{
  "arch": "resnet",
  "model": "self-supervised image encoder",
  "dataset": "stained colorectal tissue patches (NCT-CRC-HE-100K)",
  "train_examples": 90422,
  "image_size": 32,
  "crop_scale_min": 0.2,
  "horizontal_flip": true,
  "color_jitter": 0.4,
  "cutout": 0.25,
  "method": "byol",
  "norm": "batchnorm",
  "hidden_act": "relu",
  "drop_path": 0.05,
  "depths": [2, 4, 4],
  "kernel_size": 3,
  "stem": "deep",
  "avg_pool_shortcut": false,
  "widths": [64, 96, 144],
  "projector_hidden": 1024,
  "projector_out": 128,
  "projector_hidden_layers": 1,
  "target_momentum": 0.996,
  "init": "xavier_uniform",
  "residual_init": "scaled_by_depth",
  "optimizer": "normuon",
  "muon_scale": "match_rms_adamw",
  "learning_rate": 0.0048,
  "momentum": 0.9,
  "nesterov": true,
  "orthogonalizer": "newton_schulz_5",
  "adamw_lr_other_params": 0.0024,
  "ema_decay": 0.99,
  "max_steps": 8100,
  "batch_size": 128,
  "epochs": 11.5,
  "lr_schedule": "cosine",
  "final_lr_fraction": 0,
  "warmup_steps": 400,
  "weight_decay": 0.0,
  "adamw_weight_decay_other_params": 0.01
}
Rows from block 3, named by matrix and row number. Rows with one number belong to one channel. Each number is 50 + 15 x the weight over its row's rms, rounded and kept within 0 to 99. All counts start at 0. After the name is the row's rms in percent of the matrix's.
# convs0: first 3x3 conv (model.blocks.3.convs.0.weight, 96x96x3x3), inputs 84-95, a 3x3 kernel for each
# convs1: second 3x3 conv (model.blocks.3.convs.1.weight, 96x96x3x3, transposed), outputs 84-95, a 3x3 kernel for each
convs0.76 099:36 30 72 37 50 56 34 37 55 63 33 74 32 40 43 33 49 30 51 44 64 29 36 56 48 52 69 69 47 52 40 71 40 43 31 36 73 67 44 60 61 63 70 55 56 75 40 75 60 43 62 65 64 36 52 61 36 65 59 33 54 47 36 63 65 45 47 64 54 63 53 45 82 46 63 52 52 24 48 48 51 80 34 71 49 21 59 74 24 31 61 68 39 78 96 51 63 58 43 48 77 35 45 67 67 72 80 46
convs0.77 100:46 31 38 42 28 71 55 37 62 51 44 07 29 47 41 44 56 49 41 25 38 53 47 44 51 46 54 66 49 50 28 64 67 58 48 53 62 45 37 24 48 68 37 30 37 71 44 41 39 42 45 48 60 60 31 53 42 55 68 44 56 58 53 77 41 50 38 32 74 42 75 66 48 63 46 67 63 42 55 72 34 71 65 63 50 65 52 56 67 62 70 50 42 70 42 40 23 73 77 69 60 35 82 53 31 44 44 32
convs0.78 102:51 64 38 55 49 64 26 63 81 16 74 49 47 57 69 33 25 55 51 49 48 59 60 57 50 19 34 33 41 48 54 36 41 35 46 31 72 49 52 48 43 32 51 60 81 31 45 44 47 63 36 33 37 40 69 49 49 61 44 49 58 45 29 33 37 55 48 65 52 30 30 57 37 45 48 49 99 53 59 25 58 44 58 34 32 38 44 00 62 56 59 46 25 37 72 54 42 56 51 34 38 47 42 47 77 64 60 78
convs0.79 097:50 70 41 30 83 33 66 82 70 44 58 50 38 65 54 36 64 50 32 39 61 53 31 36 53 41 59 35 59 37 45 48 34 46 70 42 35 54 47 35 99 42 50 78 54 51 37 63 43 55 31 48 56 43 38 37 63 55 43 56 40 42 35 36 51 35 23 65 39 29 80 57 52 52 55 54 57 64 39 39 33 28 42 18 47 46 25 45 64 54 62 60 52 42 55 56 52 58 57 51 55 67 45 36 53 19 28 47
convs0.80 105:73 72 66 34 55 66 23 26 46 34 40 45 40 36 35 50 53 29 40 54 40 69 66 57 32 70 59 46 77 57 41 27 42 31 60 42 37 40 45 37 28 33 66 50 60 53 40 70 29 42 45 56 57 58 54 62 64 39 33 55 46 50 65 49 46 75 68 50 45 36 76 32 76 73 74 24 31 57 40 32 54 53 62 65 34 37 40 46 62 39 59 45 30 60 49 26 31 57 44 50 47 55 44 56 49 52 44 46
convs0.81 099:39 35 32 44 40 33 60 20 63 37 54 45 37 38 62 31 57 58 26 58 65 51 36 67 62 37 39 22 62 25 42 35 52 31 31 30 61 47 45 69 56 35 72 76 51 56 48 53 58 50 48 64 45 71 46 30 42 49 55 40 64 36 58 47 42 31 69 68 24 57 50 47 31 48 62 29 63 65 66 24 27 28 40 29 34 40 65 11 38 67 61 64 45 77 66 21 62 55 73 52 60 63 68 64 29 45 49 40
convs1.76 097:38 72 66 57 23 56 29 29 68 41 39 66 49 49 55 27 52 36 61 73 53 56 55 62 61 34 28 33 35 39 26 34 38 19 41 44 08 59 40 37 41 35 39 70 36 62 32 18 47 46 49 43 45 44 53 38 52 37 39 34 30 18 64 24 60 38 72 55 59 55 49 66 65 39 41 41 33 52 38 32 41 48 56 65 51 62 39 58 52 25 50 85 44 62 67 60 21 80 60 68 34 42 73 52 47 54 17 48
convs1.77 087:37 33 60 57 50 35 46 57 33 31 36 42 27 24 49 48 53 57 43 54 41 52 00 31 66 34 70 57 54 62 67 55 55 73 56 43 22 43 47 41 12 39 52 70 52 37 52 30 18 81 57 66 68 49 52 36 64 37 43 53 49 54 86 51 69 54 56 47 53 49 46 53 40 49 62 45 64 69 62 70 50 23 31 52 59 64 37 52 50 92 54 50 53 52 49 44 57 52 20 54 48 33 42 52 47 79 59 50
convs1.78 086:57 42 66 51 36 48 34 41 41 69 36 62 47 55 56 60 36 69 63 37 61 49 55 64 69 74 46 54 11 53 17 46 20 27 17 43 51 53 39 45 49 66 44 63 70 47 50 41 54 34 47 54 60 50 54 47 48 25 50 44 52 34 30 59 43 37 02 42 57 33 54 69 50 62 36 49 79 68 22 71 47 66 28 46 47 24 20 81 28 39 38 58 36 39 38 46 55 69 68 38 29 73 55 61 70 46 46 69
convs1.79 096:53 49 27 47 60 47 35 38 52 52 45 68 64 51 66 73 35 69 50 56 64 48 43 28 54 50 54 17 27 42 37 52 55 42 62 53 48 68 26 60 42 37 39 35 49 48 37 40 70 56 80 43 50 47 59 47 58 56 54 57 55 59 54 56 82 64 68 67 27 42 61 46 40 56 69 43 45 88 50 45 35 46 38 73 30 50 44 43 40 45 41 42 43 78 59 65 89 55 46 79 38 20 70 42 38 59 59 51
convs1.80 108:26 37 40 83 86 52 47 82 45 56 39 43 50 39 27 29 24 46 80 70 41 38 99 51 50 24 76 42 77 40 65 75 78 54 79 52 66 61 48 41 47 33 38 36 42 49 70 40 39 55 68 63 71 61 49 46 56 79 60 67 65 54 90 32 43 42 29 71 44 64 54 56 34 42 20 21 69 59 28 48 57 58 20 59 65 46 49 52 32 54 51 41 47 52 49 61 56 43 62 57 59 41 41 55 49 37 55 61
convs1.81 106:41 11 38 85 47 29 60 32 37 51 50 42 36 46 26 54 58 38 76 41 64 81 54 26 73 97 78 74 75 71 61 48 51 49 44 58 24 36 42 55 65 43 57 84 41 64 41 61 67 43 40 46 23 29 43 52 70 68 52 75 52 48 57 54 32 37 49 22 62 49 45 56 70 50 47 64 56 41 72 62 27 39 54 52 54 55 43 43 29 45 39 62 74 47 41 54 40 44 57 32 33 42 46 47 25 35 31 32