A small self-supervised image encoder, trained from scratch: batches of 128.
Rows from block 4 of a small self-supervised image encoder, named by matrix and row number. Rows with one number belong to one channel. Each number is 500 + 40 x the weight over its row's rms, rounded and kept within 0 to 999. All counts start at 0. Numbers have three digits each.
After each channel's rows are labels from the 100 images, of 14976, where the channel reaches its highest value: "strongest on" is what is common among them. Only what is clearly more common there than usual is listed. The data: stained colorectal tissue patches (NCT-CRC-HE-100K).
# convs0: first 3x3 conv (model.blocks.4.convs.0.weight, 96x96x3x3, each kernel summed), inputs 0-95
# convs1: second 3x3 conv (model.blocks.4.convs.1.weight, 96x96x3x3, transposed, each kernel summed), outputs 0-95

convs0.24:481494491534456459516533485498573447481614492480417453444543529475455518498478502493490478558463553482454522530499455511469484514466462447475445550510438531482424464556514456459493488497465486495514510438485520497504486470557432541573481514566536537497615470415511514520445519554514516532
convs1.24:447482457513501514466495472512620495527555492513406476499477582510454480531467495500522582534569556463480488502455480554429450495479488472514529502529493527458448471491572471447549489467438533478519444459466474488559468481454457503486452510529552516499471458510487457531464580510494428418
strongest on: tissue: mucus; tissue: normal colon mucosa

convs0.13:455493468435442441506451410492559523507426495494500545471528470513471568564497476457444508517497485445522474479500479509428457455456513501432435495479505523464444453457545478464506501513450470456527426454481491538492524502466498536534623570525443438452503493434483539495481474483522453501
convs1.13:463457455472455498532512552548549483560442462517576503484491503512491554538574439476507571537504516533507508457495485565473429523517479557525509548475479502479459514467474506479476517490480444488498461503481523567552478612581484545510581516496553475501520487571607513446490492529549536555
strongest on: tissue: tumour epithelium; tissue: normal colon mucosa

convs0.65:460451545508461571458541560538507457492489497401531417449538481467487475545448523474514458508568487473470506482474437466517576476493475490463520551534502504440436538514524442610504501559516507436556523432441491485502492478516495529470542489534493514488540502440498483513564432521499421498
convs1.65:468571497553458569440514468500588467460487549477546447521517518449461546517460430508495497557551477514431471508497477555449516471497460497487454413544492500470477541553553458482568480480426540451540445436479465522453446505495474491493500535538478547534515460477499447522549512505561475421
strongest on: tissue: tumour epithelium; tissue: normal colon mucosa

convs0.41:478513388419453527456437467446499481493538509533450495523492420501474452535499519499486563482510512464512571553427497496543492457478514508449452524486469465419468494455513482475457510463539543491520470489478437553487501450450512415455492472482463484502444541463435548565485509436577458497
convs1.41:602460518493473449535448537523479437494507477444525531536515448526508505535528548518583549588517487507485489519487494505525504485453533633458529536407512488543501512503506438451465499502479531521454533547476531564534480459473517470523469543540490497494537589476505429532444458470514571507
strongest on: tissue: lymphocytes

convs0.35:486464442507412486493490508586500530445537574441506448504531482501540471528529498536426542526500509551463507482520434510539532484514488446560472503437542466437449440441475461553510526439463494536498452495511524536475507523392488408489435484505552468442514503466525510548459502508563480467
convs1.35:575451505534527452566503573535428452499450504508502434549512509497500479493475448504483472594525496518549526460512484496554461527437476531468492468411594463508527474422529514486468476458498546497490508506514448440566551478543476465493425442557492422459502528557509460505529476485468541513
strongest on: tissue: tumour epithelium

convs0.60:472560501475523555439532483480530452425399476455494481543501560526457521499585529448483453474424500448555442495466516490417516543513562480476525522508546459537513578509459486518471478490506464461522492541466527535460526540438528514558509561453479514509517392489497476483509512471457506573
convs1.60:536510506544450502462491549528559467497434472500473527536552454513427513478562546455495442517504474563481435468598495495491586568454517506502506534446494485502459608505527461490495513483502502453598459484463527553478520529516448550533512618492465548510513492477485498446516518486463493453
strongest on: tissue: tumour epithelium

convs0.90:478507539458539484485573491547537405508456506525463574464559469452509471480518398490501421453479474502535444571469509501442490505529465487499518520471481549434452480479426530508503461520507498419461509449488489515493507547511547552516529525451479493449469522416486569424462481527429540501
convs1.90:509575583458542539459454487485529463461514516492499482450480536502477521431556532532473485436521487417515471484425501528479533490578511499435490476478509457607490478542466532521489548560481485439503442541511563484493509524493530531449492462492460474437513480537456531479457632454527508520
strongest on: tissue: cancer-associated stroma

convs0.23:439526509500472428479510463500463489487509500486490460499487532445470468461476448498477501491533483516610525502452500502477497531569453435548451478516641462520510494458473536458494440539506476531466457558512551488451482545445577516542539527509460397472478480407466509516442477476515474490
convs1.23:494449498528566506527503570532438495580458492547510471486469516525547486521535466499494482524586478485466488477513588490539459517565508473574512523431497466564487476543478555557518478546534486496506527487494493551507603500566534446593465541394484454564480545491488519472486543508525527489
strongest on: tissue: lymphocytes; tissue: tumour epithelium

convs0.74:496460524513447405436470455494501535491515557462415497498601472443475508490564466480467477418581569433454535585473504499520505481457470479424443495540480501497463452472514476432500511493469487549527531404432518502499483517504498469450510531512435495500472487496486502498511448455481481453
convs1.74:582498494507524529438498506501471385420465543478505544443531491527470432501562563486537516491534544534538481552547536509494513530503535595484548520537514537540488490526449444456460517449438543500525512489496596499511510525491528526489566484522517422579482533551484526466563479510469533547
strongest on: tissue: cancer-associated stroma

convs0.55:513520475474461486486536467482571490609525457451496473513480511496522498437586489522473540449482453539502541499452444528531470525566520494524426532506460520536530450507471457444476467519443512529450489566525560479574507546567520489446527604368502531502493517515483495518515454485520508495
convs1.55:499467541522436481497546498426528513557516503466495503490485498460513525465479527508480588489501498515507499496491521499497476523456494463539522479523402429463542480408476554520524553575511535506508506487475582526541482492479502495502547497444580457457440486567366408452559501519473512543
strongest on: tissue: lymphocytes

convs0.14:519531473522536425463469438450540532515543554504442534476499439505499453520532494520505483471471498500432544615516553468545475510462527529422525570520433471476443537534486447468468528457494463505474443509471445530588498482445545474472525474533485482535520510487547522451494584510516566575
convs1.14:489450479420483455508457502481506457478486453501525532478516518506549497531532559470516511468457552544511509503377538522544436489449453543480557468542452522560489555506553496496543551458485533541433446476463519397554478413488506538442440492463491565503490469520493464522434545488506471527
strongest on: tissue: lymphocytes

convs0.79:479544502454464534545508525445537536457499525550437481467493522499513555436402518482455543499460469499503532522522508522536508562546473516499435516525625474484413436493503460487540441528513481472451496529518520490464435499410595488554475534458522506498524529504494512413487492540504430500
convs1.79:410520501531575468551495572402539507544489551475490486584468588500483454482479494478492462493484568522503455484473540576540436521474467481515462525543530495501478567477482567521549443574547491505473429508483511540464510514518531491568527506475499540477477546480496580485531465515551438534
strongest on: tissue: lymphocytes

convs0.53:534520479505509453475523531493399435472478518516521501417466552521505531435543423477470453535484457439512479544448492500470551534520526517538469506432510462528439448427515500503430512527495508462508450496483448456454504521489569475566574481590475451522421535437529553481523472499525511525
convs1.53:520495581471522380533498457489526469527582496516509467438472554502455554478400418458450497521518486484511465493484560481425449558486574529553513535478504488517435474443489509464484464545482501424484442514492519572491453511561451480541535495476494459470525508452524522471458533467492510492
strongest on: tissue: tumour epithelium; tissue: normal colon mucosa

convs0.91:530498542444473511565494508439534480468561520482444486499429529530510473399513505462476496471537469452551536519500419566490559605509472432467496510488524541533506582505436480413508522463461509458488500526555466480461495497466476495533454558518541563471497456536429470490510461531486550548
convs1.91:530503560493529419531521476425547442512497510513471473471491526509557503440477536479433435530584476549476410486521523484551540546450521476571519468433522447456550586494442474508525413529446530489532429547480507452491503471479501486458469506549513505513517475505533421525530442505502489541
strongest on: tissue: tumour epithelium

convs0.61:460515463502487496486507557487498537440487454513416542568518516474458625502511504476459476487522508482441481540494574443541522455529458517516484582513526540487503551496566515470452486485481434569467576490556461515464507483529476515551416559467475512488539475506431494505399509485466465461
convs1.61:452455436516582525537446521583489472514474488472509496501517496434464560497484463534488501446545571440491451581480459530459502516556524509503488544474482524531521499510584472415488459513570515419507464496523493426517479566523483516493491499513501472404513544588534572517525513471552493476
strongest on: tissue: lymphocytes

convs0.84:465511430424555523469441504444549446575528514503412544428510546538501552501502476524496536496556556505441559497467488483495464531505522487500480586488559486514482487484549470434500436462444548483529516540495548527472462503432546499486506538455424507553524444525513510526453477501597482467
convs1.84:524444476526511470509474586484528572576533501480465588558514483489485557515458487546533531525549454517488533497442505475448497484487434627519479546467515502475458451492516440472489448453460555502482522471496530476458489539545524449574533526434463549483461526440488466534524451514556559474
strongest on: tissue: tumour epithelium

convs0.22:495476489503412498459504505436552482534532482442456492396480463451493417497462450546461560482438450534482513580483469512528493497506526531490547539497471477481416550503480459497523498547446513424445510485429484507561503486489500440438557526495448479539585477502553439520514531507531496456
convs1.22:521553520512501532486539506491540525472477523534521475510529512510475519443548414557528478539514513565464496462475466479538438450453501526503529436528527463498449436479504492418526598506485507444535435465414505506475446474514496527523547525445561510501539489502504416433511532498624449455
strongest on: tissue: normal colon mucosa

convs0.66:459482409478458480513499508492412483466558481541460501503533573495430514529485479544519489476497538484498481598493515456442466479461526518453562531518474504524586547543485570507473520492468490473482545491529502530485459548494448451438517424501476544481535461522439466556543439457518526389
convs1.66:489530496465578563517488467546481557512491487553418459504511537586504483397546529540469544459535533538499443498558442481452479517448474500549493545479515524491461570549533488456486476523474461505514541517558458505540480423485569453546442503494564518476564450565570494495505521486460523505
strongest on: tissue: lymphocytes

convs0.88:522543530482498444474456490526460578522553557436517489520464494473514476582583484524464511492535507476507538469537447467539531569446530534511554443516479426504507509421523427474498544490492527512468444442475542443448495521524494468444584433476584478517510436484451492455550478530459513490
convs1.88:557498501498456422491558500529461536564565555489611489507439447457532543582471490559504547491432479586513496474505520516462473512497499491493517525511542485457496546454524472489484593527488488452502419487474477526493510532492537501444544577458551485523545485493424454427462489512516517542
strongest on: tissue: normal colon mucosa; tissue: tumour epithelium

convs0.48:410480441459457531505499515468553547516576493497487494442562561512510465463534455484548513542482512508458529444439455514469479540507445392549461516487477443546515431562505393474505436492488479483506527569511536534484492506467546462531524574535547540488541450448485488529532464488512518479
convs1.48:500628540463537445502531515498518458447542523526483519563463501474543469529504466454558560534546528520544552493464492517402476468557450478543452432450539509537501476504536478474488512550594556530502512544510514516467521568470561516504456580473478513479490474510535486553548564521520534539
strongest on: tissue: lymphocytes

convs0.34:517515469509473481560467491352582534463550521521456536465541495481518508397507446541504482489545437468516504452535499446511492478486480507490493506453497465491431487449550484587463479525484434536539511498497507513544537435451485497482523475529456488457485495504577502466518592493538497589
convs1.34:571464513435508521495535498512491501471497494467471470410484533489556513546517476499468493498535386509479519450440474494464494487537476495482583473469535544533471498473447467472596468477444481475516488450456543485472501549504498486504490497498470524563489474514516522495553567504574564660
strongest on: tissue: adipose tissue

convs0.49:475508470479496506512493556502460526544477517457479461556526491547484490465567516442534479491484567504501448426440424474516539509512519516541506491396500514588463418456464504457494383552544439476415518473540495506523493561512497466495523546541513532573526453529504497516580492499513550521
convs1.49:465522493514516557496496469465492489457490497445458502475527543519517520443495406464577454510442533555442500456509475597416458431512466442494530441488517580518375473492494461535486501483525510457546509475513478542529525572531522479478520488490478433492559527524443528498513515472487586467
strongest on: tissue: cancer-associated stroma

convs0.47:461526424444512487483547544501527577486540500466555485506476524472442450498519466414529467487506416479526433497524472534521526458470511498525482521479491517464531458471458518409602509493439459471572514535502525510521465549519484463484491496528458530420547494499508476487520486450357463529
convs1.47:483501542559525498510518477514536527485442475481471503513457466557475535519564459438494492614533470504530458481524524398567550564523604493542542533411510488569491464559561495513554439517464447523483490478470529509505485495502498459567487518575519488468496531494497531445490539489444560515
strongest on: tissue: lymphocytes

convs0.39:465510435487515469504468487523511530485512418417451500529435475415483439496534493488479493577494532544512435511479501482577444456438557552529484477398401479532575485454488515537461528454530490467511483490549493519527533466451513454470482507456482477430554526528472501482472457506438481541
convs1.39:446451530504521505456497512554514493451416461509506496479521472576533472490550505447414543456427516437496454487516513434517590524449539534455438484475445465551450450562513494493523490488484419493529501448490504515523530434447445474464471518507496458497495481535475471409555466437462456513
strongest on: tissue: lymphocytes

convs0.62:467515472414518541527520492429481552482532471519472519449496443432505429450456499588475520517494483506462457545552523393568496502520476481468482527499515507472424501510492498451511477553531484546418546532578503477495464452434539526470461462426455469478511550540468564499490467502433474514
convs1.62:424473459526538493576473567442485478554481479492495477502463488502497495504453486514468522525483521490532480526538499474601479496546521503574466541504486476502480499517524591584573462496573496574469563509499490494471506421468506553439480497569529536452445591517494560479449541475531487569
strongest on: tissue: lymphocytes

convs0.69:537472512483525508339507438525453408475528500499523502483519448461418547549474541548514445466543520465463552550452522520507508519472516506490498570501519543466463469528464419501527514462457462564485486464489496459466529477530505570514488550531473517503494484382448465504483532500469480477
convs1.69:489503563558518483454521492539470411522487525558514548441419499464415473577451463510488488434585446508403478542475530538409525492489502445527473492514493477521466463560550504488534537520418514518480487469515483480400517516547516505486498516512513504530524472485491493492463540435529449562
strongest on: tissue: tumour epithelium

convs0.59:493480480440508413436441506516542443463470460499491520560557545510411490466550487487450525521516536474418468466488555463529504493535467491482486520517498424422501495541409450481551492506507497499488498533519513561451476508416511493502456563462425534507583461557523480459533445463458482518
convs1.59:475484459521552535453537501527595576468493440541505500542540486485470503524604508571476427487491501539547443483521451496476504489598470583552506479512454502476482519505496494512508454456455484416480452496532576535506523450475511420549523582471443547538508467473515535490553528490492495513
strongest on: tissue: tumour epithelium

convs0.33:522487523523528541425498554537476517462460495484466478517482601425513461453444463436476496507530528469503512499535533606520470491524497531438567474531494472529539554473507535528416485526487558490527473582546530456474553423470544475497544524425436522496487536445434507469471468492463516457
convs1.33:559481579427569522414525433534487539509528572511517469477482538519519497489532496494462567488533471496484491513472524536480502569486499483428499459440548549587568498493457501504513494435482583425508434489467495454497418582510473469482454505463479525520464486499471455538496462460496567468
strongest on: tissue: cancer-associated stroma

convs0.64:447511514481494538500470426488461482492497554478455499432483548477477498533508534523491507447505456473372496520450449489522525483515530530468557489509565464509517545533462451402523500475386441468544518466463471537544514509413499548465485470458438449527508519550434493465513495516455540435
convs1.64:478454519477474551497469532486479550473567558495468476545519460532449485495540518546479548484532477493536404462515482406533537471500430582472470481550451493518549515465467504449546461498459626461497462430500455482501463494514526479467472524445426525488531521486523463504552515492533399524
strongest on: tissue: lymphocytes

convs0.25:537540514462547428495451515485440579429520452513522479512502489461544471493494517469537495530497530466460513463506566519416530477430505456515545464483411473432536564509490450504567528540532475525534551538526426435468525521484472518506590450576477488517498465508491529484524512474395471516
convs1.25:505528508476476570448537522498487479510499519476440539507505451467521497514517565529490452479504489488483488504531522495495547492524491564486516493508443506488547478471547385459542483563476498500501554518559533510538465503523497548516496415684445531503504477500504495581561487558421450475
strongest on: tissue: tumour epithelium; tissue: lymphocytes

convs0.86:527557509515528487479441466498495487462511502579574520465510466543513507520421522525514489437444507424492465493445557485437459480477582522513525521528472473560483460486559496515499579551463525498538419570479528539534521470522487475509551511411430499489505480473498465406479482511535414552
convs1.86:449443487442435446463473524457505522533478489465507500507509568561475567534511475456461533486466466492451477498398470511432535501521460540512519571463462471446461492482542496483447570522464465470613473493487519519520490524505499509572619525456526494564486452488465472480458524489439506534
strongest on: tissue: normal colon mucosa

convs0.4:547514503489487467422494497477519465515440490519515466538482515478489550455501476488457508484484553514533546534400462541617486468600540448489451450529459532500467492533530503441518426546449472462517499596511537516485505521464477484488480602427457508512476474479522541471532440525440472533
convs1.4:505493459489468486480511551471553523549493528461425548503419546594466507480502503502468520494459496551526562498472545522550472529548531483485482564469464440386480548467545538543464516546550466475522601553469595490523472494538512520490527489484555559477470430543542473491500504545489518462
strongest on: tissue: tumour epithelium

convs0.72:500407541503530550469513462466500456508438507498548486490519497540488471570426526452458535439482496486536488403502435586438471489439444462510479434513506496419473449523526495466525482538452472549441482504492557410480519508496481550535590479442474469482464485432501515497514506507486463537
convs1.72:508475487587470446479489481510483508553520515534498505430485567525476558469461507485457469528483537505512457474557509516433428497535453473506525490526506472455449467493445630577492543491569509457501499453535537538475497588503473479478529427480545425496501517477585570529518539506508567489
strongest on: tissue: tumour epithelium

convs0.83:475494579461540524545507571512531439489485507469496440508507496424463461545477485544510456465567454447488538420458482491504524537476495507507554404430551498478523536498570565575549419564519489536538504509468512519486469494576525481437543485473508550569489525507510480513493480425528466478
convs1.83:507544445451517425539530511448510469491463503484474445548501437495490506496431532437490499535458495487403526522509561522493580474479473473488520454491439491463457463517497426516540436508468437481465529522462431494501531459499492535449485461450420465543455497468407496484504519490466576407
strongest on: tissue: tumour epithelium

convs0.56:505493416508473530459479460544511467465457526533498518491450432441531543438494529456481499436477459488467416560501575409586460474557509516499462485470511485446492518472534494439385492521546494479474456501522508553434558459447504497495519556444468441493483520531434503462524502474503475495
convs1.56:484464574525535559515488618498540522552481500491533519557503425500501515500504559535445443487493519493527457522612487488551517460540512550512443553545539474445494469477522523526538539551516481500549486484569505513499549416477519569469559498488483527506486524461530533443593491518557448535
strongest on: tissue: lymphocytes

convs0.58:559487467435495511537497465513522506462492468508538471547504592536447464350529481498507519582522475490520507549462454589464536525462423516521511502514438457465564473483481456510420504521456565443521538450531518503484546501451487560516546458538499499494432518519525494477529471453488463507
convs1.58:592407476483495460466553471512504478461450528552482499434487619498435522457450493511491515509464425522512474477521470498430490492459457510484464519487414534459582461491527434540493486506504514470537490484450529458506463561519496531522557478605442499553479526522470500516504437497453481478
strongest on: tissue: adipose tissue

convs0.36:533525538478458530513483480564461458510526535441539484526435549568508467532531484444536503496479459503484479521519461482535565553432500468548460502478547510509579534488480449498495535496485527415570518522448467495402493555462531429499500493459543499451483476489484428500545394560451567501
convs1.36:541496584429461487541548507525476532411465466456498497427481463544495514561521476466477450528428452505407438501466521500522470549494476514546552461414505513520551542443463457519521451495450521495527482464532511492466442488526536494520543552453490521530416490497442482506518391470491485496
strongest on: tissue: mucus

convs0.9:485586470536427517447489482525474543523529469522564443465511576542410514535548502520541503484514520509438561470534528544471522512424536465478507461529510492538542515524491578521499527541447499470538564568421485527459492482550488533468402475508465486427481439460495446510511514518464446463
convs1.9:455486483443480507594500532416500474455451548508516475479523533520478535541515482487494428490549472501480471476445478505494522553543427414483491518449485498523536510478469435537493444444448542528472434476454583481512491586563481477509565515500482481560423427454512459465509444546508462494
strongest on: tissue: adipose tissue

convs0.52:413475561438474481531487469569505464490457523467456553545551454520517478508512545453455475503433535502474397538486394453458542563506463498505563509504538460498449461518499550437491504472463459450455409405544472491435530512489527543505539479491531485506513479493485518497461464476532503475
convs1.52:470477479477456522525461527552475487507437493541557466507540524556517485544586486461470520507460615486548505454457519559478519501539427531413529502490553543489514544428475495516428559477498523459531446528461491456563535560546490430518458514483495465577458509457453509530496547533516477453
strongest on: tissue: adipose tissue

convs0.21:530483436528530523548526517568370557490464503541454453508530444530498529504526464439499473617490479436513428528503496475524493484507480528524511572436433496504491496528437516492515505463411476477546520459553473502454484443499458434568515519500499524539434532536481461544470471493492534477
convs1.21:471481525523605538483498509550480498492529464414508414492532520449474510520495449488535524553555458439548537507500496550501467441596575542475560437457490479575519475491509498525557499464479522473541427515513515518478514482554474489463462500471452496481517449543556504523498564430513483403
strongest on: tissue: cancer-associated stroma

convs0.7:556481571561473482482467603514533495539432503427438494515480520487523386520454510488502507517445490517470503451550413510496444480441496521487584448544460493572531455482505486513480484467550505529493549499515511495510530486513474556427511502521541461589446563441510481481500540449541493497
convs1.7:499423457475516477508514526442446477526485520514499442500504464482455568470483468516494493462407488522477466475506509435483582477539464466468453434490529467474484516489537488628484516502526421463599499486474473508505581528475492541451557502460424516490488444527399490489509506493482450454
strongest on: tissue: tumour epithelium

convs0.0:503510482426458474519490509471554481496476466489432444542507488479497422513557518505494535515447490508453489552482513541511489477471513453486508474497461447491506455476428465526456452518581513456554504515495541635527494497539586502526455609490421473514461480441450497481488458458573453525
convs1.0:537552538537445546537459556462544453483473497531457459526508428458473499490588505511568490573539553519496509500468492461534475426455497537518490500478460472547521546503537457464509468476501531501528555539467537629516529522534554515518454576424435561521527450514491483546511509458460459485
strongest on: tissue: tumour epithelium; tissue: lymphocytes

convs0.11:496479546521483526475545526453488410522452501454532503522485493552481496524437522492495451529474463552458525377517443423472531498468502502536506381516524478445544514511521516585467470517546524547550523535547507478436553452540493475476460434451512503506490561439530503517488546436500474553
convs1.11:490434436493534462450560536462462454509512491469479447447457483502463502428479433494443536512428458552559449450446494434446559465486485467479468412519497420486480435441490561529491472499455452474449462493481474491439559443477495459498439500473484487494490471455461532473507459458501510451
strongest on: tissue: tumour epithelium

convs0.26:470523551447447433457447481504483485473527484427559529534528442427506437506501495452446510502451522517484495492481454490470538531491533431487486436453495480478482476491475483413484520443534430557485538463517472501480524503515488493501513433638526474497453496531440522482487534577400538497
convs1.26:562505590481390525503512517489530524495492439493511499527523458462542464508575510486536452536468571508531487516503508471511490606449546491504530570525458485535548481465480385422483513550478486525496500553485537525519527513541486485498537520629501465524514497477454442515479453534459495464
strongest on: tissue: lymphocytes